Rows from block 3 of a small multi-label audio tagger, named by matrix and row number. Rows with one number belong to one neuron. Each number is 50 + 12 x the weight over its row's rms, rounded and kept within 0 to 99. All counts start at 0.
Before each neuron's rows are labels from the 100 clips, of 14976, where the neuron reaches its highest value: "top examples" is what is common among them. Only what is clearly more common there than usual is listed. The data: read English sentences (LibriTTS-R).
# fc1: first MLP up (model.blocks.3.ff1.fc1.weight, 480x160), inputs 0-159
# fc2: first MLP down (model.blocks.3.ff1.fc2.weight, 160x480, transposed), outputs 0-159

top examples: voice: male
fc1.289:27 54 67 52 69 55 37 58 39 54 30 42 62 43 48 63 67 39 37 47 45 52 43 44 54 60 52 52 43 56 56 43 51 71 48 69 37 57 55 52 15 41 55 54 42 56 52 41 61 50 50 46 49 45 67 47 49 43 57 39 82 57 68 51 51 25 51 63 53 49 50 33 62 71 59 63 67 53 54 42 39 47 59 53 43 47 47 57 25 53 47 73 58 49 48 78 32 23 53 43 58 37 65 54 31 53 41 52 49 34 34 67 57 58 52 54 63 52 47 52 33 52 53 53 49 69 62 25 44 73 54 28 49 30 55 48 50 37 66 37 56 25 29 67 51 36 50 29 25 47 43 47 71 53 47 59 32 57 53 54
fc2.289:60 61 61 22 67 39 36 36 47 59 67 60 45 53 47 38 41 51 51 49 52 54 26 51 33 64 45 49 62 31 52 72 41 34 80 43 45 32 56 26 38 61 52 66 51 56 45 40 47 39 40 58 72 67 42 43 52 46 54 66 50 51 54 56 35 66 45 46 46 44 40 55 57 43 69 67 51 39 58 39 40 60 37 51 42 45 54 39 35 69 73 47 39 41 73 52 53 55 47 50 37 46 63 75 24 43 54 36 31 41 37 67 46 24 32 35 63 55 38 55 39 74 54 36 49 46 46 61 40 59 55 56 28 63 34 41 69 54 56 54 53 57 61 47 68 44 57 72 58 71 44 49 35 48 50 39 69 53 50 61

top examples: the word "and"
fc1.135:25 66 39 52 28 40 47 49 58 33 37 38 51 62 65 49 55 59 61 50 48 37 44 68 60 40 57 47 42 48 46 58 48 40 53 27 36 68 59 40 56 40 52 54 42 56 63 45 40 46 50 77 49 54 62 48 51 52 64 42 38 55 34 30 68 36 43 91 36 61 52 45 39 50 54 50 48 49 54 29 31 44 70 53 55 48 63 43 57 42 57 47 45 24 46 55 36 61 82 61 42 71 58 55 46 50 38 57 43 38 48 61 70 31 51 25 79 56 61 45 50 50 39 72 44 51 68 55 70 71 40 58 63 43 46 60 33 55 45 59 53 33 67 38 43 60 54 64 56 49 39 35 22 46 55 47 38 44 57 49
fc2.135:46 34 43 45 68 59 56 46 61 68 66 49 63 63 47 48 36 46 33 52 47 53 34 48 56 61 53 27 51 45 27 51 45 55 57 68 53 52 31 51 41 71 75 57 43 44 41 44 49 49 39 66 28 52 48 63 55 89 27 30 50 46 39 41 61 48 51 23 58 42 41 51 53 67 63 66 50 30 53 65 40 63 74 68 65 46 42 22 53 46 59 48 56 63 61 53 45 70 59 55 39 65 52 40 48 47 62 57 34 70 56 59 47 44 56 51 38 36 53 38 65 42 40 46 32 49 29 58 48 41 59 39 70 52 76 38 49 42 45 44 43 45 56 51 43 59 53 64 29 58 63 49 53 66 46 31 58 70 41 67

top examples: the word "with"
fc1.307:63 51 57 55 47 43 61 49 46 46 35 57 42 32 67 39 61 54 25 60 49 56 50 63 59 56 62 46 54 58 49 65 56 75 88 38 66 45 53 52 49 33 44 51 35 43 44 43 44 40 47 42 47 57 18 47 45 47 37 66 57 36 50 26 32 41 32 58 41 20 43 42 52 52 29 46 56 82 48 53 62 39 60 70 44 53 45 82 38 61 57 49 70 62 77 42 60 57 52 57 40 53 48 59 36 49 40 36 53 36 38 30 60 39 56 52 28 66 69 47 42 57 24 50 55 60 36 61 47 42 69 48 54 47 63 54 44 57 48 70 55 51 53 59 53 40 33 61 49 57 43 50 41 58 26 46 62 46 58 49
fc2.307:41 49 62 54 55 61 52 44 39 59 22 66 42 64 51 53 48 81 55 49 33 49 41 58 38 62 66 41 89 45 47 60 32 56 32 52 43 51 40 73 41 45 41 39 57 24 50 55 60 53 59 44 54 61 62 56 64 53 28 37 32 49 46 62 58 55 85 31 51 41 27 67 64 51 52 54 47 59 47 57 45 43 54 50 46 46 61 64 37 48 45 43 47 53 46 34 29 41 48 59 61 48 68 49 48 49 61 64 54 44 41 49 39 37 33 70 52 55 52 61 68 43 59 39 49 56 35 47 54 35 55 74 41 45 48 50 50 56 42 48 59 33 54 56 50 55 48 35 44 33 55 56 64 40 50 69 90 27 75 52

top examples: voice: female; the word "not"
fc1.463:37 74 56 65 57 48 51 57 45 63 34 68 49 51 60 23 48 84 46 43 77 43 42 53 53 52 59 49 41 44 47 49 61 32 51 46 65 39 41 40 45 40 29 41 60 50 68 59 37 37 51 34 63 30 55 55 55 46 22 29 42 48 47 67 54 56 74 43 39 56 41 42 39 62 41 51 67 83 53 53 58 49 47 37 71 63 46 46 33 66 57 87 51 47 63 49 70 54 55 46 38 34 48 55 35 45 61 47 56 66 45 44 42 49 53 35 56 62 55 40 37 48 56 56 51 29 54 43 53 52 42 56 59 67 47 62 26 49 57 51 48 51 33 30 40 48 56 50 63 51 57 53 70 49 43 18 45 52 29 52
fc2.463:40 41 40 29 52 46 40 49 47 41 50 51 34 52 51 60 55 56 65 56 52 56 72 44 57 31 57 34 39 34 45 37 45 41 45 52 58 87 39 35 44 26 69 62 32 36 50 56 51 45 50 65 50 36 56 46 46 51 45 50 47 48 47 72 59 62 27 58 75 40 45 47 29 53 59 36 52 40 34 42 54 30 50 58 48 58 56 47 43 55 36 40 07 35 43 67 62 56 66 40 62 54 50 51 63 62 44 17 45 52 38 27 31 37 54 46 57 58 57 15 58 55 36 67 49 56 46 62 53 57 47 37 76 56 39 30 44 51 58 57 40 40 45 43 55 29 37 44 49 37 42 50 53 42 51 46 50 61 32 55

top examples: the word "for"
fc1.207:67 44 71 61 45 51 40 63 65 44 40 48 59 54 62 74 49 50 69 34 56 59 49 57 42 67 38 63 47 67 41 58 41 66 43 50 47 58 34 42 67 60 61 65 59 56 60 54 44 50 46 33 50 71 52 38 53 34 59 61 50 38 42 52 35 25 29 33 45 45 62 68 50 57 56 50 56 45 50 26 40 50 52 52 37 44 73 53 58 58 51 48 58 53 46 37 62 62 32 77 48 45 49 41 31 65 18 46 48 42 53 51 54 45 44 50 47 42 46 46 35 49 44 54 71 50 24 42 57 48 38 44 34 62 50 93 63 36 43 61 43 29 48 34 46 48 58 76 31 59 62 37 60 45 20 54 54 62 49 45
fc2.207:61 47 37 61 47 40 44 52 49 28 43 34 40 50 58 54 46 48 54 55 34 73 56 56 64 70 55 59 36 74 61 57 40 59 27 46 71 46 64 60 58 34 65 31 28 41 48 59 38 48 77 21 50 64 48 51 51 63 31 43 51 34 37 36 57 47 45 41 34 54 65 36 27 51 38 65 79 39 65 75 40 34 49 56 54 40 58 41 58 50 43 42 33 55 43 49 69 45 52 29 60 58 42 61 30 59 55 26 49 60 47 46 39 43 66 57 48 47 57 40 50 37 67 58 41 51 56 56 53 46 62 47 32 40 43 44 67 47 55 37 43 44 42 43 67 45 44 63 46 34 29 63 42 47 25 69 61 62 36 41

top examples: the word "for"; the word "from"
fc1.361:38 46 67 29 68 72 40 32 47 48 51 46 58 41 50 25 39 63 47 74 50 70 62 66 47 37 47 66 54 47 28 24 29 51 56 25 45 46 56 44 48 36 47 53 38 42 35 38 33 37 42 33 35 48 56 56 45 43 44 40 42 64 60 43 41 43 52 65 45 61 68 53 38 58 39 63 79 70 34 55 47 55 63 46 40 28 77 45 64 57 57 64 52 45 58 62 48 52 43 52 35 49 72 44 39 55 59 46 62 68 64 42 51 41 44 50 61 63 65 54 55 51 73 53 73 65 37 53 34 28 61 57 60 40 54 56 57 52 46 48 55 35 36 40 61 65 50 42 48 66 28 65 42 47 44 38 52 31 63 40
fc2.361:38 58 17 49 50 31 60 58 53 63 30 43 34 49 78 49 47 58 42 56 49 51 66 30 59 44 56 39 42 39 88 61 52 33 36 42 61 68 45 42 58 44 49 49 44 36 52 37 40 47 51 45 55 66 51 60 63 60 49 46 39 28 33 60 38 52 55 27 53 43 40 41 39 48 60 58 60 19 64 33 26 25 54 35 72 45 45 33 57 59 43 51 43 50 60 32 42 61 38 62 53 46 47 67 50 55 23 51 35 30 35 56 67 48 67 55 27 59 43 51 43 57 25 59 33 36 57 59 57 44 50 46 57 62 63 63 46 35 40 53 41 41 47 41 48 55 52 54 51 46 43 65 31 58 61 55 49 52 42 65

top examples: voice: male
fc1.318:20 29 26 49 27 52 54 26 51 48 48 56 45 32 39 49 54 41 49 59 45 66 67 56 51 35 57 52 51 63 34 52 53 59 75 34 68 71 48 40 57 49 44 71 55 54 46 29 45 59 43 49 49 71 47 56 55 27 42 31 44 33 59 52 75 71 73 52 47 37 43 48 43 64 35 35 65 57 58 44 61 38 57 54 50 37 60 56 56 35 49 53 60 44 62 39 60 51 23 50 46 44 32 38 54 41 55 42 68 46 68 58 25 40 47 51 52 39 62 44 58 53 76 48 43 66 54 45 64 42 57 43 52 65 54 48 58 42 46 54 53 50 36 37 37 59 44 53 85 58 53 69 34 32 42 23 59 49 42 46
fc2.318:58 44 27 64 58 36 34 48 64 47 42 63 41 38 61 71 43 49 47 58 53 47 65 18 62 65 53 52 28 51 54 38 36 51 29 50 43 60 54 58 64 40 65 37 57 39 48 60 24 47 48 29 37 57 32 62 78 65 45 71 67 42 41 50 42 77 45 38 59 53 55 61 67 54 46 54 48 48 49 43 54 41 57 60 39 53 39 63 39 45 69 55 46 52 52 27 50 66 47 58 58 62 53 60 71 39 62 50 49 50 47 42 52 45 43 82 42 37 34 52 47 43 55 58 66 45 29 50 68 63 43 52 76 62 53 64 33 49 72 42 43 61 51 37 35 44 69 25 48 49 35 49 64 37 51 52 39 65 36 41

top examples: voice: male; the word "for"
fc1.67:53 56 38 45 66 63 55 40 38 49 19 37 48 34 47 34 36 64 49 60 46 80 68 68 69 53 50 42 73 41 46 36 30 67 28 68 55 42 56 45 53 44 41 44 32 47 57 60 56 37 36 08 38 36 51 49 67 47 45 34 46 51 55 57 51 66 42 56 62 58 51 73 36 63 23 39 44 60 47 59 58 47 70 57 41 64 46 60 44 66 53 48 48 35 64 42 30 39 71 57 38 65 59 34 37 58 60 57 48 58 46 40 52 49 64 55 55 51 46 45 30 51 61 34 58 65 64 44 44 30 52 57 72 44 47 39 53 44 53 35 63 41 47 67 52 42 43 56 74 72 56 55 60 52 39 51 42 48 46 55
fc2.67:39 26 58 62 51 24 41 61 16 60 53 48 35 53 54 45 42 61 60 50 44 31 50 74 50 38 51 27 75 46 45 58 55 45 60 39 51 45 63 51 56 42 42 57 47 44 32 44 44 42 64 49 72 35 45 45 35 59 50 58 25 53 37 67 39 52 58 42 66 41 53 37 46 60 71 72 34 60 42 45 54 46 42 44 47 49 37 30 68 63 63 64 27 51 41 40 35 66 47 58 66 40 43 49 47 50 38 41 31 64 45 60 33 61 35 49 36 51 32 60 62 34 63 67 50 56 60 51 62 50 50 54 67 33 41 47 47 71 47 28 42 72 55 28 56 42 40 62 48 52 40 44 51 78 52 69 50 53 55 36

top examples: voice: female
fc1.376:50 46 55 67 29 58 43 43 40 49 55 52 71 40 58 46 41 63 39 56 49 63 37 75 76 60 57 63 35 47 43 31 47 69 40 49 52 45 58 50 41 44 31 50 84 43 57 53 64 51 38 54 55 81 69 55 45 58 36 43 43 40 50 25 71 41 48 61 47 59 47 44 49 29 63 55 45 27 45 47 44 38 62 39 41 62 58 45 47 37 41 62 51 58 48 53 46 44 58 26 41 43 76 41 48 61 82 41 37 62 39 57 45 40 64 59 59 60 60 64 51 58 49 50 49 50 46 60 53 60 33 55 35 39 31 49 36 55 30 58 45 32 52 47 38 28 59 51 32 40 56 65 77 47 73 52 31 64 35 54
fc2.376:47 38 53 35 68 48 53 48 46 49 68 42 59 45 57 56 54 60 66 66 33 40 44 55 53 36 50 42 59 14 49 46 52 67 54 24 62 67 66 48 51 57 24 38 45 41 52 38 38 21 58 45 57 50 41 50 33 30 42 28 49 49 27 43 52 39 51 54 43 48 51 69 41 58 56 44 38 59 43 40 51 58 38 32 58 70 39 38 87 50 39 42 39 63 50 50 44 52 54 44 19 40 56 53 27 46 38 43 59 51 67 58 46 45 51 44 45 48 51 26 22 55 67 50 39 57 59 60 50 51 41 59 59 34 67 52 55 52 52 34 62 43 62 52 42 41 48 75 37 42 64 53 56 78 78 42 62 53 47 61

top examples: the word "not"; the word "but"
fc1.46:20 46 43 47 59 69 65 41 39 60 67 52 41 37 55 54 46 55 32 40 58 70 52 36 39 38 52 45 43 58 50 36 24 33 41 66 58 61 57 44 60 49 63 87 53 54 49 43 57 82 48 36 32 50 50 44 53 47 57 69 55 52 64 47 57 64 56 47 49 55 43 45 63 56 46 42 57 61 38 36 37 47 49 43 48 57 65 67 56 43 68 49 53 51 42 29 62 67 31 66 28 36 37 49 51 56 41 30 59 52 50 30 58 65 21 47 60 51 54 34 49 37 62 60 51 64 48 51 67 31 37 54 42 52 54 51 47 49 53 35 63 34 52 58 62 60 43 29 78 58 51 54 62 44 58 55 42 74 27 24
fc2.46:54 46 45 43 38 46 51 54 65 58 45 53 36 48 57 39 57 63 46 38 41 57 54 60 59 46 35 52 47 44 42 52 60 67 41 60 58 52 73 58 38 53 71 16 46 52 54 28 51 50 43 55 56 57 56 52 39 48 51 46 54 73 41 40 49 57 51 34 52 55 69 49 46 66 64 55 69 09 45 79 71 56 48 60 44 52 55 53 35 42 70 46 69 67 33 27 37 46 70 33 27 65 34 53 43 37 39 41 53 61 46 59 62 54 36 59 63 50 57 60 55 70 71 36 45 40 46 46 45 69 57 61 66 51 29 55 26 31 27 61 53 51 36 33 47 40 39 45 30 43 66 48 40 43 62 59 42 57 63 53

top examples: voice: male
fc1.254:27 57 41 57 61 55 46 76 52 51 58 46 46 70 61 44 38 33 51 66 60 53 54 42 35 25 52 56 87 48 17 38 43 47 57 45 53 72 53 46 60 61 66 34 50 46 80 50 51 68 45 63 49 33 61 45 39 51 34 62 47 39 67 81 48 24 59 46 40 44 64 40 53 61 50 55 58 39 56 30 53 37 47 30 51 49 57 42 54 52 47 40 67 39 63 34 57 46 53 49 50 43 56 46 62 49 54 49 54 56 38 27 41 45 57 32 50 73 54 50 59 56 42 38 55 33 52 50 31 60 62 54 48 26 61 61 69 49 38 46 74 53 41 49 67 74 46 46 40 47 41 45 46 64 35 54 24 58 45 53
fc2.254:59 56 68 46 41 39 70 37 52 55 34 46 30 32 50 50 46 52 42 46 54 38 52 48 49 46 28 51 35 56 60 47 59 45 67 41 36 32 44 30 36 65 28 16 76 59 40 37 43 75 33 37 56 55 39 51 63 49 32 55 52 48 68 27 83 44 46 42 59 46 48 36 52 60 37 48 47 62 44 58 55 58 59 60 60 47 53 46 61 35 47 54 33 39 48 55 48 52 64 48 36 66 54 43 37 49 46 36 57 57 26 39 29 35 67 53 79 43 56 41 41 63 56 34 47 57 67 51 52 52 37 46 53 54 82 59 52 51 56 59 23 69 45 46 50 27 58 52 57 60 33 38 50 42 42 47 53 61 42 36

top examples: voice: female
fc1.282:62 65 49 45 36 54 43 42 60 60 50 44 42 34 47 29 39 42 48 58 60 74 52 53 45 59 58 41 44 56 33 51 27 65 49 62 69 48 47 56 62 22 60 74 53 51 63 23 52 41 49 65 71 46 55 67 67 43 55 41 38 48 44 57 35 24 65 54 46 61 50 54 60 18 24 39 55 33 61 45 40 31 47 54 57 47 42 48 41 41 71 65 55 43 48 44 46 42 41 56 44 29 37 53 50 59 59 49 66 44 37 58 49 52 43 62 50 52 56 74 38 62 36 35 50 60 62 42 51 50 61 84 73 51 55 52 30 32 60 48 58 77 53 38 43 56 45 51 45 54 71 60 39 34 48 74 33 44 53 42
fc2.282:49 72 25 38 36 58 63 36 49 36 58 70 69 51 58 59 31 57 56 49 37 56 50 48 53 55 32 36 42 43 37 62 70 46 50 32 56 50 36 59 48 49 39 43 43 52 48 55 69 54 50 32 72 50 70 48 36 99 36 63 51 55 66 54 52 38 48 55 49 45 54 58 59 47 67 57 46 37 17 46 53 54 59 48 60 50 66 58 71 29 46 24 42 51 30 47 54 49 50 46 49 53 54 52 64 39 60 55 54 56 79 72 38 59 30 59 43 35 47 45 65 40 51 56 46 40 40 67 46 53 62 48 60 38 40 44 20 40 40 53 43 38 30 62 58 63 64 58 47 49 60 32 54 57 60 54 52 41 55 58

top examples: the word "for"
fc1.322:55 57 58 50 71 43 56 45 62 47 40 42 36 51 69 64 47 63 59 41 48 67 51 56 34 49 37 50 58 43 40 39 48 85 19 63 27 57 52 59 54 64 56 38 40 48 67 63 37 56 38 29 64 59 62 57 61 67 44 62 83 48 48 67 33 45 52 44 61 32 28 54 45 61 41 47 54 54 43 53 34 48 41 35 47 69 50 35 59 70 31 55 60 38 39 57 41 33 63 72 58 55 47 46 56 52 33 47 47 54 61 56 50 47 29 61 45 43 56 69 40 50 62 66 69 38 64 04 49 47 40 46 32 59 43 55 54 40 26 32 56 40 54 46 43 45 65 49 41 50 63 50 43 48 43 58 57 54 42 53
fc2.322:61 49 63 41 47 40 37 49 47 12 52 37 44 59 57 54 48 32 53 57 22 38 41 60 44 48 21 54 58 54 40 36 44 60 37 63 66 38 61 44 36 49 53 37 33 50 36 50 42 56 35 47 29 60 62 50 52 40 27 35 54 57 71 47 62 64 55 70 30 38 46 33 29 52 68 41 57 71 58 47 50 50 54 48 49 54 52 64 50 47 57 43 40 57 65 43 33 58 58 57 41 47 30 50 45 56 46 44 53 63 28 42 41 50 38 54 66 62 42 74 68 51 44 56 57 70 53 73 52 51 53 35 36 53 49 41 56 38 83 51 54 49 50 57 71 55 40 52 53 30 45 76 26 47 43 80 47 36 51 52

top examples: voice: male
fc1.474:40 51 53 62 66 42 22 50 38 55 25 54 39 48 64 55 55 53 32 75 48 68 38 44 53 32 68 66 44 43 86 57 34 38 51 64 71 40 32 57 54 67 43 43 47 48 51 50 43 40 49 49 41 38 75 37 51 63 53 60 22 51 45 32 41 56 40 33 44 48 56 71 36 43 53 58 52 45 69 30 61 44 47 44 54 33 41 53 65 56 64 46 41 40 49 64 26 42 65 53 57 48 64 56 55 47 48 51 63 42 59 57 65 38 60 62 42 78 38 65 62 60 39 47 39 75 46 44 29 59 53 43 45 82 49 43 49 39 68 61 45 37 38 39 33 51 43 52 61 52 56 51 60 42 30 55 49 46 32 52
fc2.474:65 53 69 55 60 41 56 41 83 74 48 59 60 50 44 36 59 36 53 41 47 34 49 52 50 61 25 33 61 57 60 50 36 46 60 41 49 38 52 53 46 56 48 83 58 50 53 60 50 63 68 48 63 47 28 64 56 47 47 46 47 60 53 25 38 66 73 47 32 51 29 32 40 42 34 60 32 57 53 57 36 68 50 44 59 41 56 40 37 69 66 58 55 61 61 62 51 39 57 48 48 35 44 38 64 37 39 43 47 48 64 76 44 58 53 67 77 61 54 38 37 58 75 51 60 39 61 38 45 49 53 38 51 36 68 44 56 55 63 29 41 53 58 30 41 65 45 54 46 37 52 63 68 43 46 25 55 60 63 35

top examples: the word "for"
fc1.201:73 39 68 51 50 42 63 43 66 44 39 39 50 54 65 53 60 46 45 44 57 61 52 54 53 46 52 53 54 52 62 38 40 77 33 67 44 21 65 46 44 68 59 62 46 49 41 60 35 41 55 42 60 56 29 45 58 31 50 62 59 50 54 53 45 53 26 40 30 48 69 44 50 54 56 41 59 39 43 70 65 33 76 49 18 48 78 53 52 40 90 56 55 51 39 59 43 34 35 61 42 34 58 38 23 52 51 50 53 61 48 53 39 56 61 45 50 62 66 26 48 45 36 57 70 63 25 47 50 65 50 70 32 59 62 55 28 64 46 53 41 33 44 58 54 51 57 46 51 33 54 58 36 43 47 56 56 51 43 49
fc2.201:58 64 24 71 75 38 60 66 51 45 38 35 31 33 57 38 48 55 55 51 60 49 46 65 46 60 45 49 56 50 25 53 61 55 36 35 50 58 50 67 51 50 55 54 43 49 51 58 55 52 37 37 44 56 85 48 49 48 49 56 58 34 46 60 49 43 63 69 37 64 43 60 46 43 52 47 74 39 65 47 60 48 44 50 43 45 40 42 60 85 36 37 12 63 70 50 46 37 58 53 43 55 40 71 40 75 36 51 29 69 48 58 43 31 58 61 55 69 46 50 40 57 60 40 53 50 42 47 47 39 37 55 60 39 54 61 60 35 17 47 57 58 49 55 36 46 31 56 42 30 33 38 52 46 52 71 49 48 32 49

top examples: voice: male
fc1.350:53 50 37 20 41 38 35 69 46 33 58 55 49 76 58 39 43 48 45 47 64 38 52 62 37 42 66 36 44 42 61 76 38 37 57 36 53 54 30 64 47 38 62 47 43 39 67 29 62 51 39 39 40 43 63 61 67 43 48 37 69 49 56 40 70 35 70 55 44 37 53 49 51 54 65 40 38 58 76 35 45 55 33 60 62 50 55 43 39 56 59 77 46 43 41 46 22 66 42 55 27 61 59 52 56 42 68 50 74 59 50 47 33 48 62 61 59 54 52 45 40 61 42 44 50 65 65 64 61 67 56 61 44 68 33 46 37 58 65 69 60 46 52 41 47 28 31 59 61 48 58 66 33 60 57 43 35 50 55 41
fc2.350:71 44 48 71 66 41 45 54 48 64 46 45 53 59 46 30 50 48 52 45 58 51 49 21 39 71 49 14 49 45 54 55 46 46 37 41 57 46 42 52 38 66 40 55 39 44 52 85 66 39 55 20 37 51 37 50 37 34 19 34 39 40 34 36 42 50 44 55 57 29 48 57 49 46 55 63 52 64 41 44 54 48 49 46 54 43 38 60 66 44 44 70 60 60 54 72 37 58 53 82 39 50 53 41 53 48 51 57 47 37 54 55 39 30 64 45 37 48 52 43 54 64 57 54 38 22 36 62 43 36 58 31 57 51 45 34 51 49 62 37 42 43 32 38 64 49 60 37 92 57 45 53 46 54 59 41 63 41 50 47

top examples: the word "not"
fc1.294:76 59 52 41 56 50 53 49 67 58 64 51 54 36 66 56 23 60 61 44 38 57 65 42 52 44 31 31 53 72 39 35 64 51 28 42 30 58 60 46 39 83 52 56 63 40 62 27 76 54 47 42 59 54 45 58 53 82 61 68 40 39 40 28 39 32 49 45 43 47 52 63 48 36 67 34 27 55 51 30 72 42 53 49 45 35 56 45 44 57 51 49 51 50 57 50 37 68 38 49 44 47 55 41 58 44 56 46 45 49 48 72 72 52 56 73 40 48 37 58 45 41 44 67 53 48 40 20 54 46 56 60 55 53 57 73 52 37 72 46 22 39 45 53 40 44 48 56 33 59 50 49 50 43 62 54 50 34 45 58
fc2.294:60 45 67 66 35 68 53 49 59 26 68 85 47 74 62 58 57 37 61 45 50 69 52 43 51 56 66 38 49 56 50 47 60 46 15 46 33 58 55 54 62 59 50 64 46 41 53 64 54 52 57 68 47 28 66 80 50 51 46 32 43 47 62 64 53 40 47 35 52 47 61 63 27 48 60 58 48 41 64 42 59 49 43 48 52 47 49 68 53 42 65 59 69 24 60 64 37 46 56 59 41 42 61 53 37 45 40 36 68 46 41 31 40 55 63 46 40 61 35 63 40 55 49 67 59 28 57 53 40 47 47 23 46 40 40 38 38 55 44 38 62 48 50 53 28 48 40 74 29 37 53 45 60 50 57 54 59 50 38 24

top examples: voice: male; the word "is"
fc1.183:53 47 43 53 49 32 37 58 65 50 33 50 53 23 46 45 70 52 67 44 61 41 65 47 43 56 25 51 61 48 51 42 87 50 46 66 55 55 54 28 58 60 69 46 42 57 53 55 69 69 42 64 42 45 75 44 69 57 50 52 56 62 39 31 55 58 46 43 60 67 47 57 41 46 68 45 73 45 41 56 40 51 39 70 56 63 51 47 48 39 59 46 43 40 62 37 54 49 33 43 29 36 66 72 47 46 53 33 33 62 48 52 15 53 61 48 42 52 70 59 62 38 49 44 52 60 62 43 41 42 60 58 32 48 75 40 55 77 44 40 27 38 44 51 59 53 27 35 44 48 38 24 51 53 47 59 31 41 57 49
fc2.183:30 38 45 35 61 68 58 57 32 70 49 45 41 57 52 54 42 35 40 48 56 54 61 66 48 55 31 68 61 60 61 38 45 48 35 43 65 60 58 55 45 48 34 56 48 31 39 67 54 66 44 57 36 65 39 30 48 49 56 43 59 54 68 52 42 41 22 70 57 47 56 40 68 44 58 70 54 92 54 29 69 41 68 44 37 58 44 63 56 57 66 53 46 58 36 48 45 51 41 64 67 43 62 64 35 61 48 54 43 47 52 43 43 57 38 56 60 54 55 11 51 57 43 57 36 42 57 35 35 66 70 57 58 34 51 52 46 49 55 27 35 26 54 34 38 61 55 42 55 75 49 36 56 62 57 56 52 37 54 58

top examples: the word "just"
fc1.134:54 53 70 49 47 57 45 44 35 59 51 61 89 37 57 53 57 45 77 52 37 49 42 65 47 42 40 65 64 51 54 54 44 26 30 44 48 58 56 39 32 50 72 40 59 49 66 70 39 34 51 27 57 42 49 38 48 47 33 41 55 35 51 53 61 54 61 44 44 52 39 23 41 49 50 40 45 32 43 73 17 55 54 38 52 61 31 42 17 52 49 57 71 53 33 69 51 63 41 57 50 34 35 58 34 45 59 45 54 58 49 32 44 52 56 38 53 61 38 63 60 58 63 52 32 58 61 42 51 46 38 62 54 56 37 62 35 51 67 80 44 49 36 46 38 53 46 61 68 57 72 51 62 47 42 61 35 63 49 56
fc2.134:49 58 35 40 43 48 49 56 45 33 49 49 39 59 27 53 63 32 54 45 55 46 67 67 70 49 62 59 46 40 58 62 57 41 48 65 53 51 49 41 65 29 53 58 33 54 58 33 33 57 32 59 53 52 45 57 33 34 42 46 69 59 33 34 53 43 46 58 59 39 50 52 44 63 54 41 56 58 36 28 47 43 35 51 42 59 35 45 71 41 53 61 67 20 25 74 59 60 64 58 57 52 47 70 36 52 42 61 64 69 43 29 40 42 45 58 69 48 74 35 30 25 60 68 51 56 57 63 48 53 26 45 80 59 59 28 55 51 58 54 70 41 59 42 47 46 59 41 39 61 49 55 69 46 54 53 56 69 34 56

top examples: voice: female; the word "was"
fc1.49:72 48 66 55 35 52 44 54 61 44 53 70 43 54 36 55 59 63 64 43 36 74 55 53 36 40 56 41 37 55 64 55 64 33 40 48 45 45 64 59 45 46 61 58 50 44 50 60 48 52 63 27 65 34 26 58 70 55 54 54 42 34 43 46 34 25 47 56 54 38 50 32 59 44 48 56 51 43 38 35 45 48 58 18 52 49 57 44 60 49 50 31 49 60 58 25 51 46 52 65 36 46 32 75 50 70 51 35 46 34 54 55 35 46 59 48 45 62 39 69 41 41 57 46 57 46 55 46 65 46 29 54 81 59 38 56 38 40 42 79 88 43 42 42 44 49 59 73 41 52 68 41 58 61 72 43 44 49 57 31
fc2.49:40 64 63 54 42 42 59 41 52 42 61 44 66 46 30 46 40 69 60 47 39 57 48 51 53 54 56 40 54 45 64 46 64 51 43 64 67 29 50 63 52 56 65 46 54 52 51 54 56 46 66 64 53 42 38 52 29 44 42 51 76 46 24 46 25 35 33 41 29 61 52 60 63 63 34 79 61 62 42 44 52 49 40 56 55 62 42 69 67 74 44 52 49 29 52 47 58 30 54 42 45 34 52 49 62 84 64 66 63 50 57 44 45 57 40 45 34 27 61 47 47 18 30 51 67 60 55 50 55 60 56 31 53 38 67 59 51 58 27 43 37 39 56 50 54 54 30 60 38 55 34 54 43 40 54 67 36 60 74 55

top examples: voice: female; the word "be"; the word "me"
fc1.132:41 31 54 45 61 39 28 47 39 69 47 38 70 54 50 54 58 46 51 53 23 44 57 38 41 79 48 39 38 36 64 58 71 57 53 59 54 37 54 42 51 32 56 66 57 60 57 37 35 41 63 53 59 40 51 37 53 57 46 42 53 45 47 34 56 61 87 46 41 48 43 73 63 37 64 60 36 50 50 50 60 56 62 35 45 50 54 37 71 52 47 36 36 07 81 64 63 68 34 64 55 36 57 49 57 38 52 46 54 57 45 47 55 37 46 32 47 53 47 47 29 63 39 42 65 32 48 32 44 34 67 50 50 42 50 36 53 49 51 34 55 62 37 48 61 51 43 51 54 37 62 46 55 48 76 41 32 67 58 50
fc2.132:54 50 66 50 51 48 72 54 46 71 48 38 48 58 47 59 58 38 60 51 31 62 48 41 32 45 48 32 50 52 41 62 52 36 50 35 59 46 38 63 49 38 60 47 51 59 37 53 58 40 48 27 66 54 63 38 64 70 47 72 48 35 24 39 44 75 43 51 46 45 52 39 71 69 46 56 60 44 42 34 39 34 44 39 56 40 46 58 26 51 48 55 45 66 45 58 67 40 55 57 85 52 23 69 51 67 52 66 43 44 63 37 56 46 60 46 52 67 64 32 47 43 36 45 55 55 56 36 42 64 30 50 58 44 41 47 46 58 54 62 21 65 48 57 46 62 71 47 58 40 41 30 46 50 82 61 84 54 57 57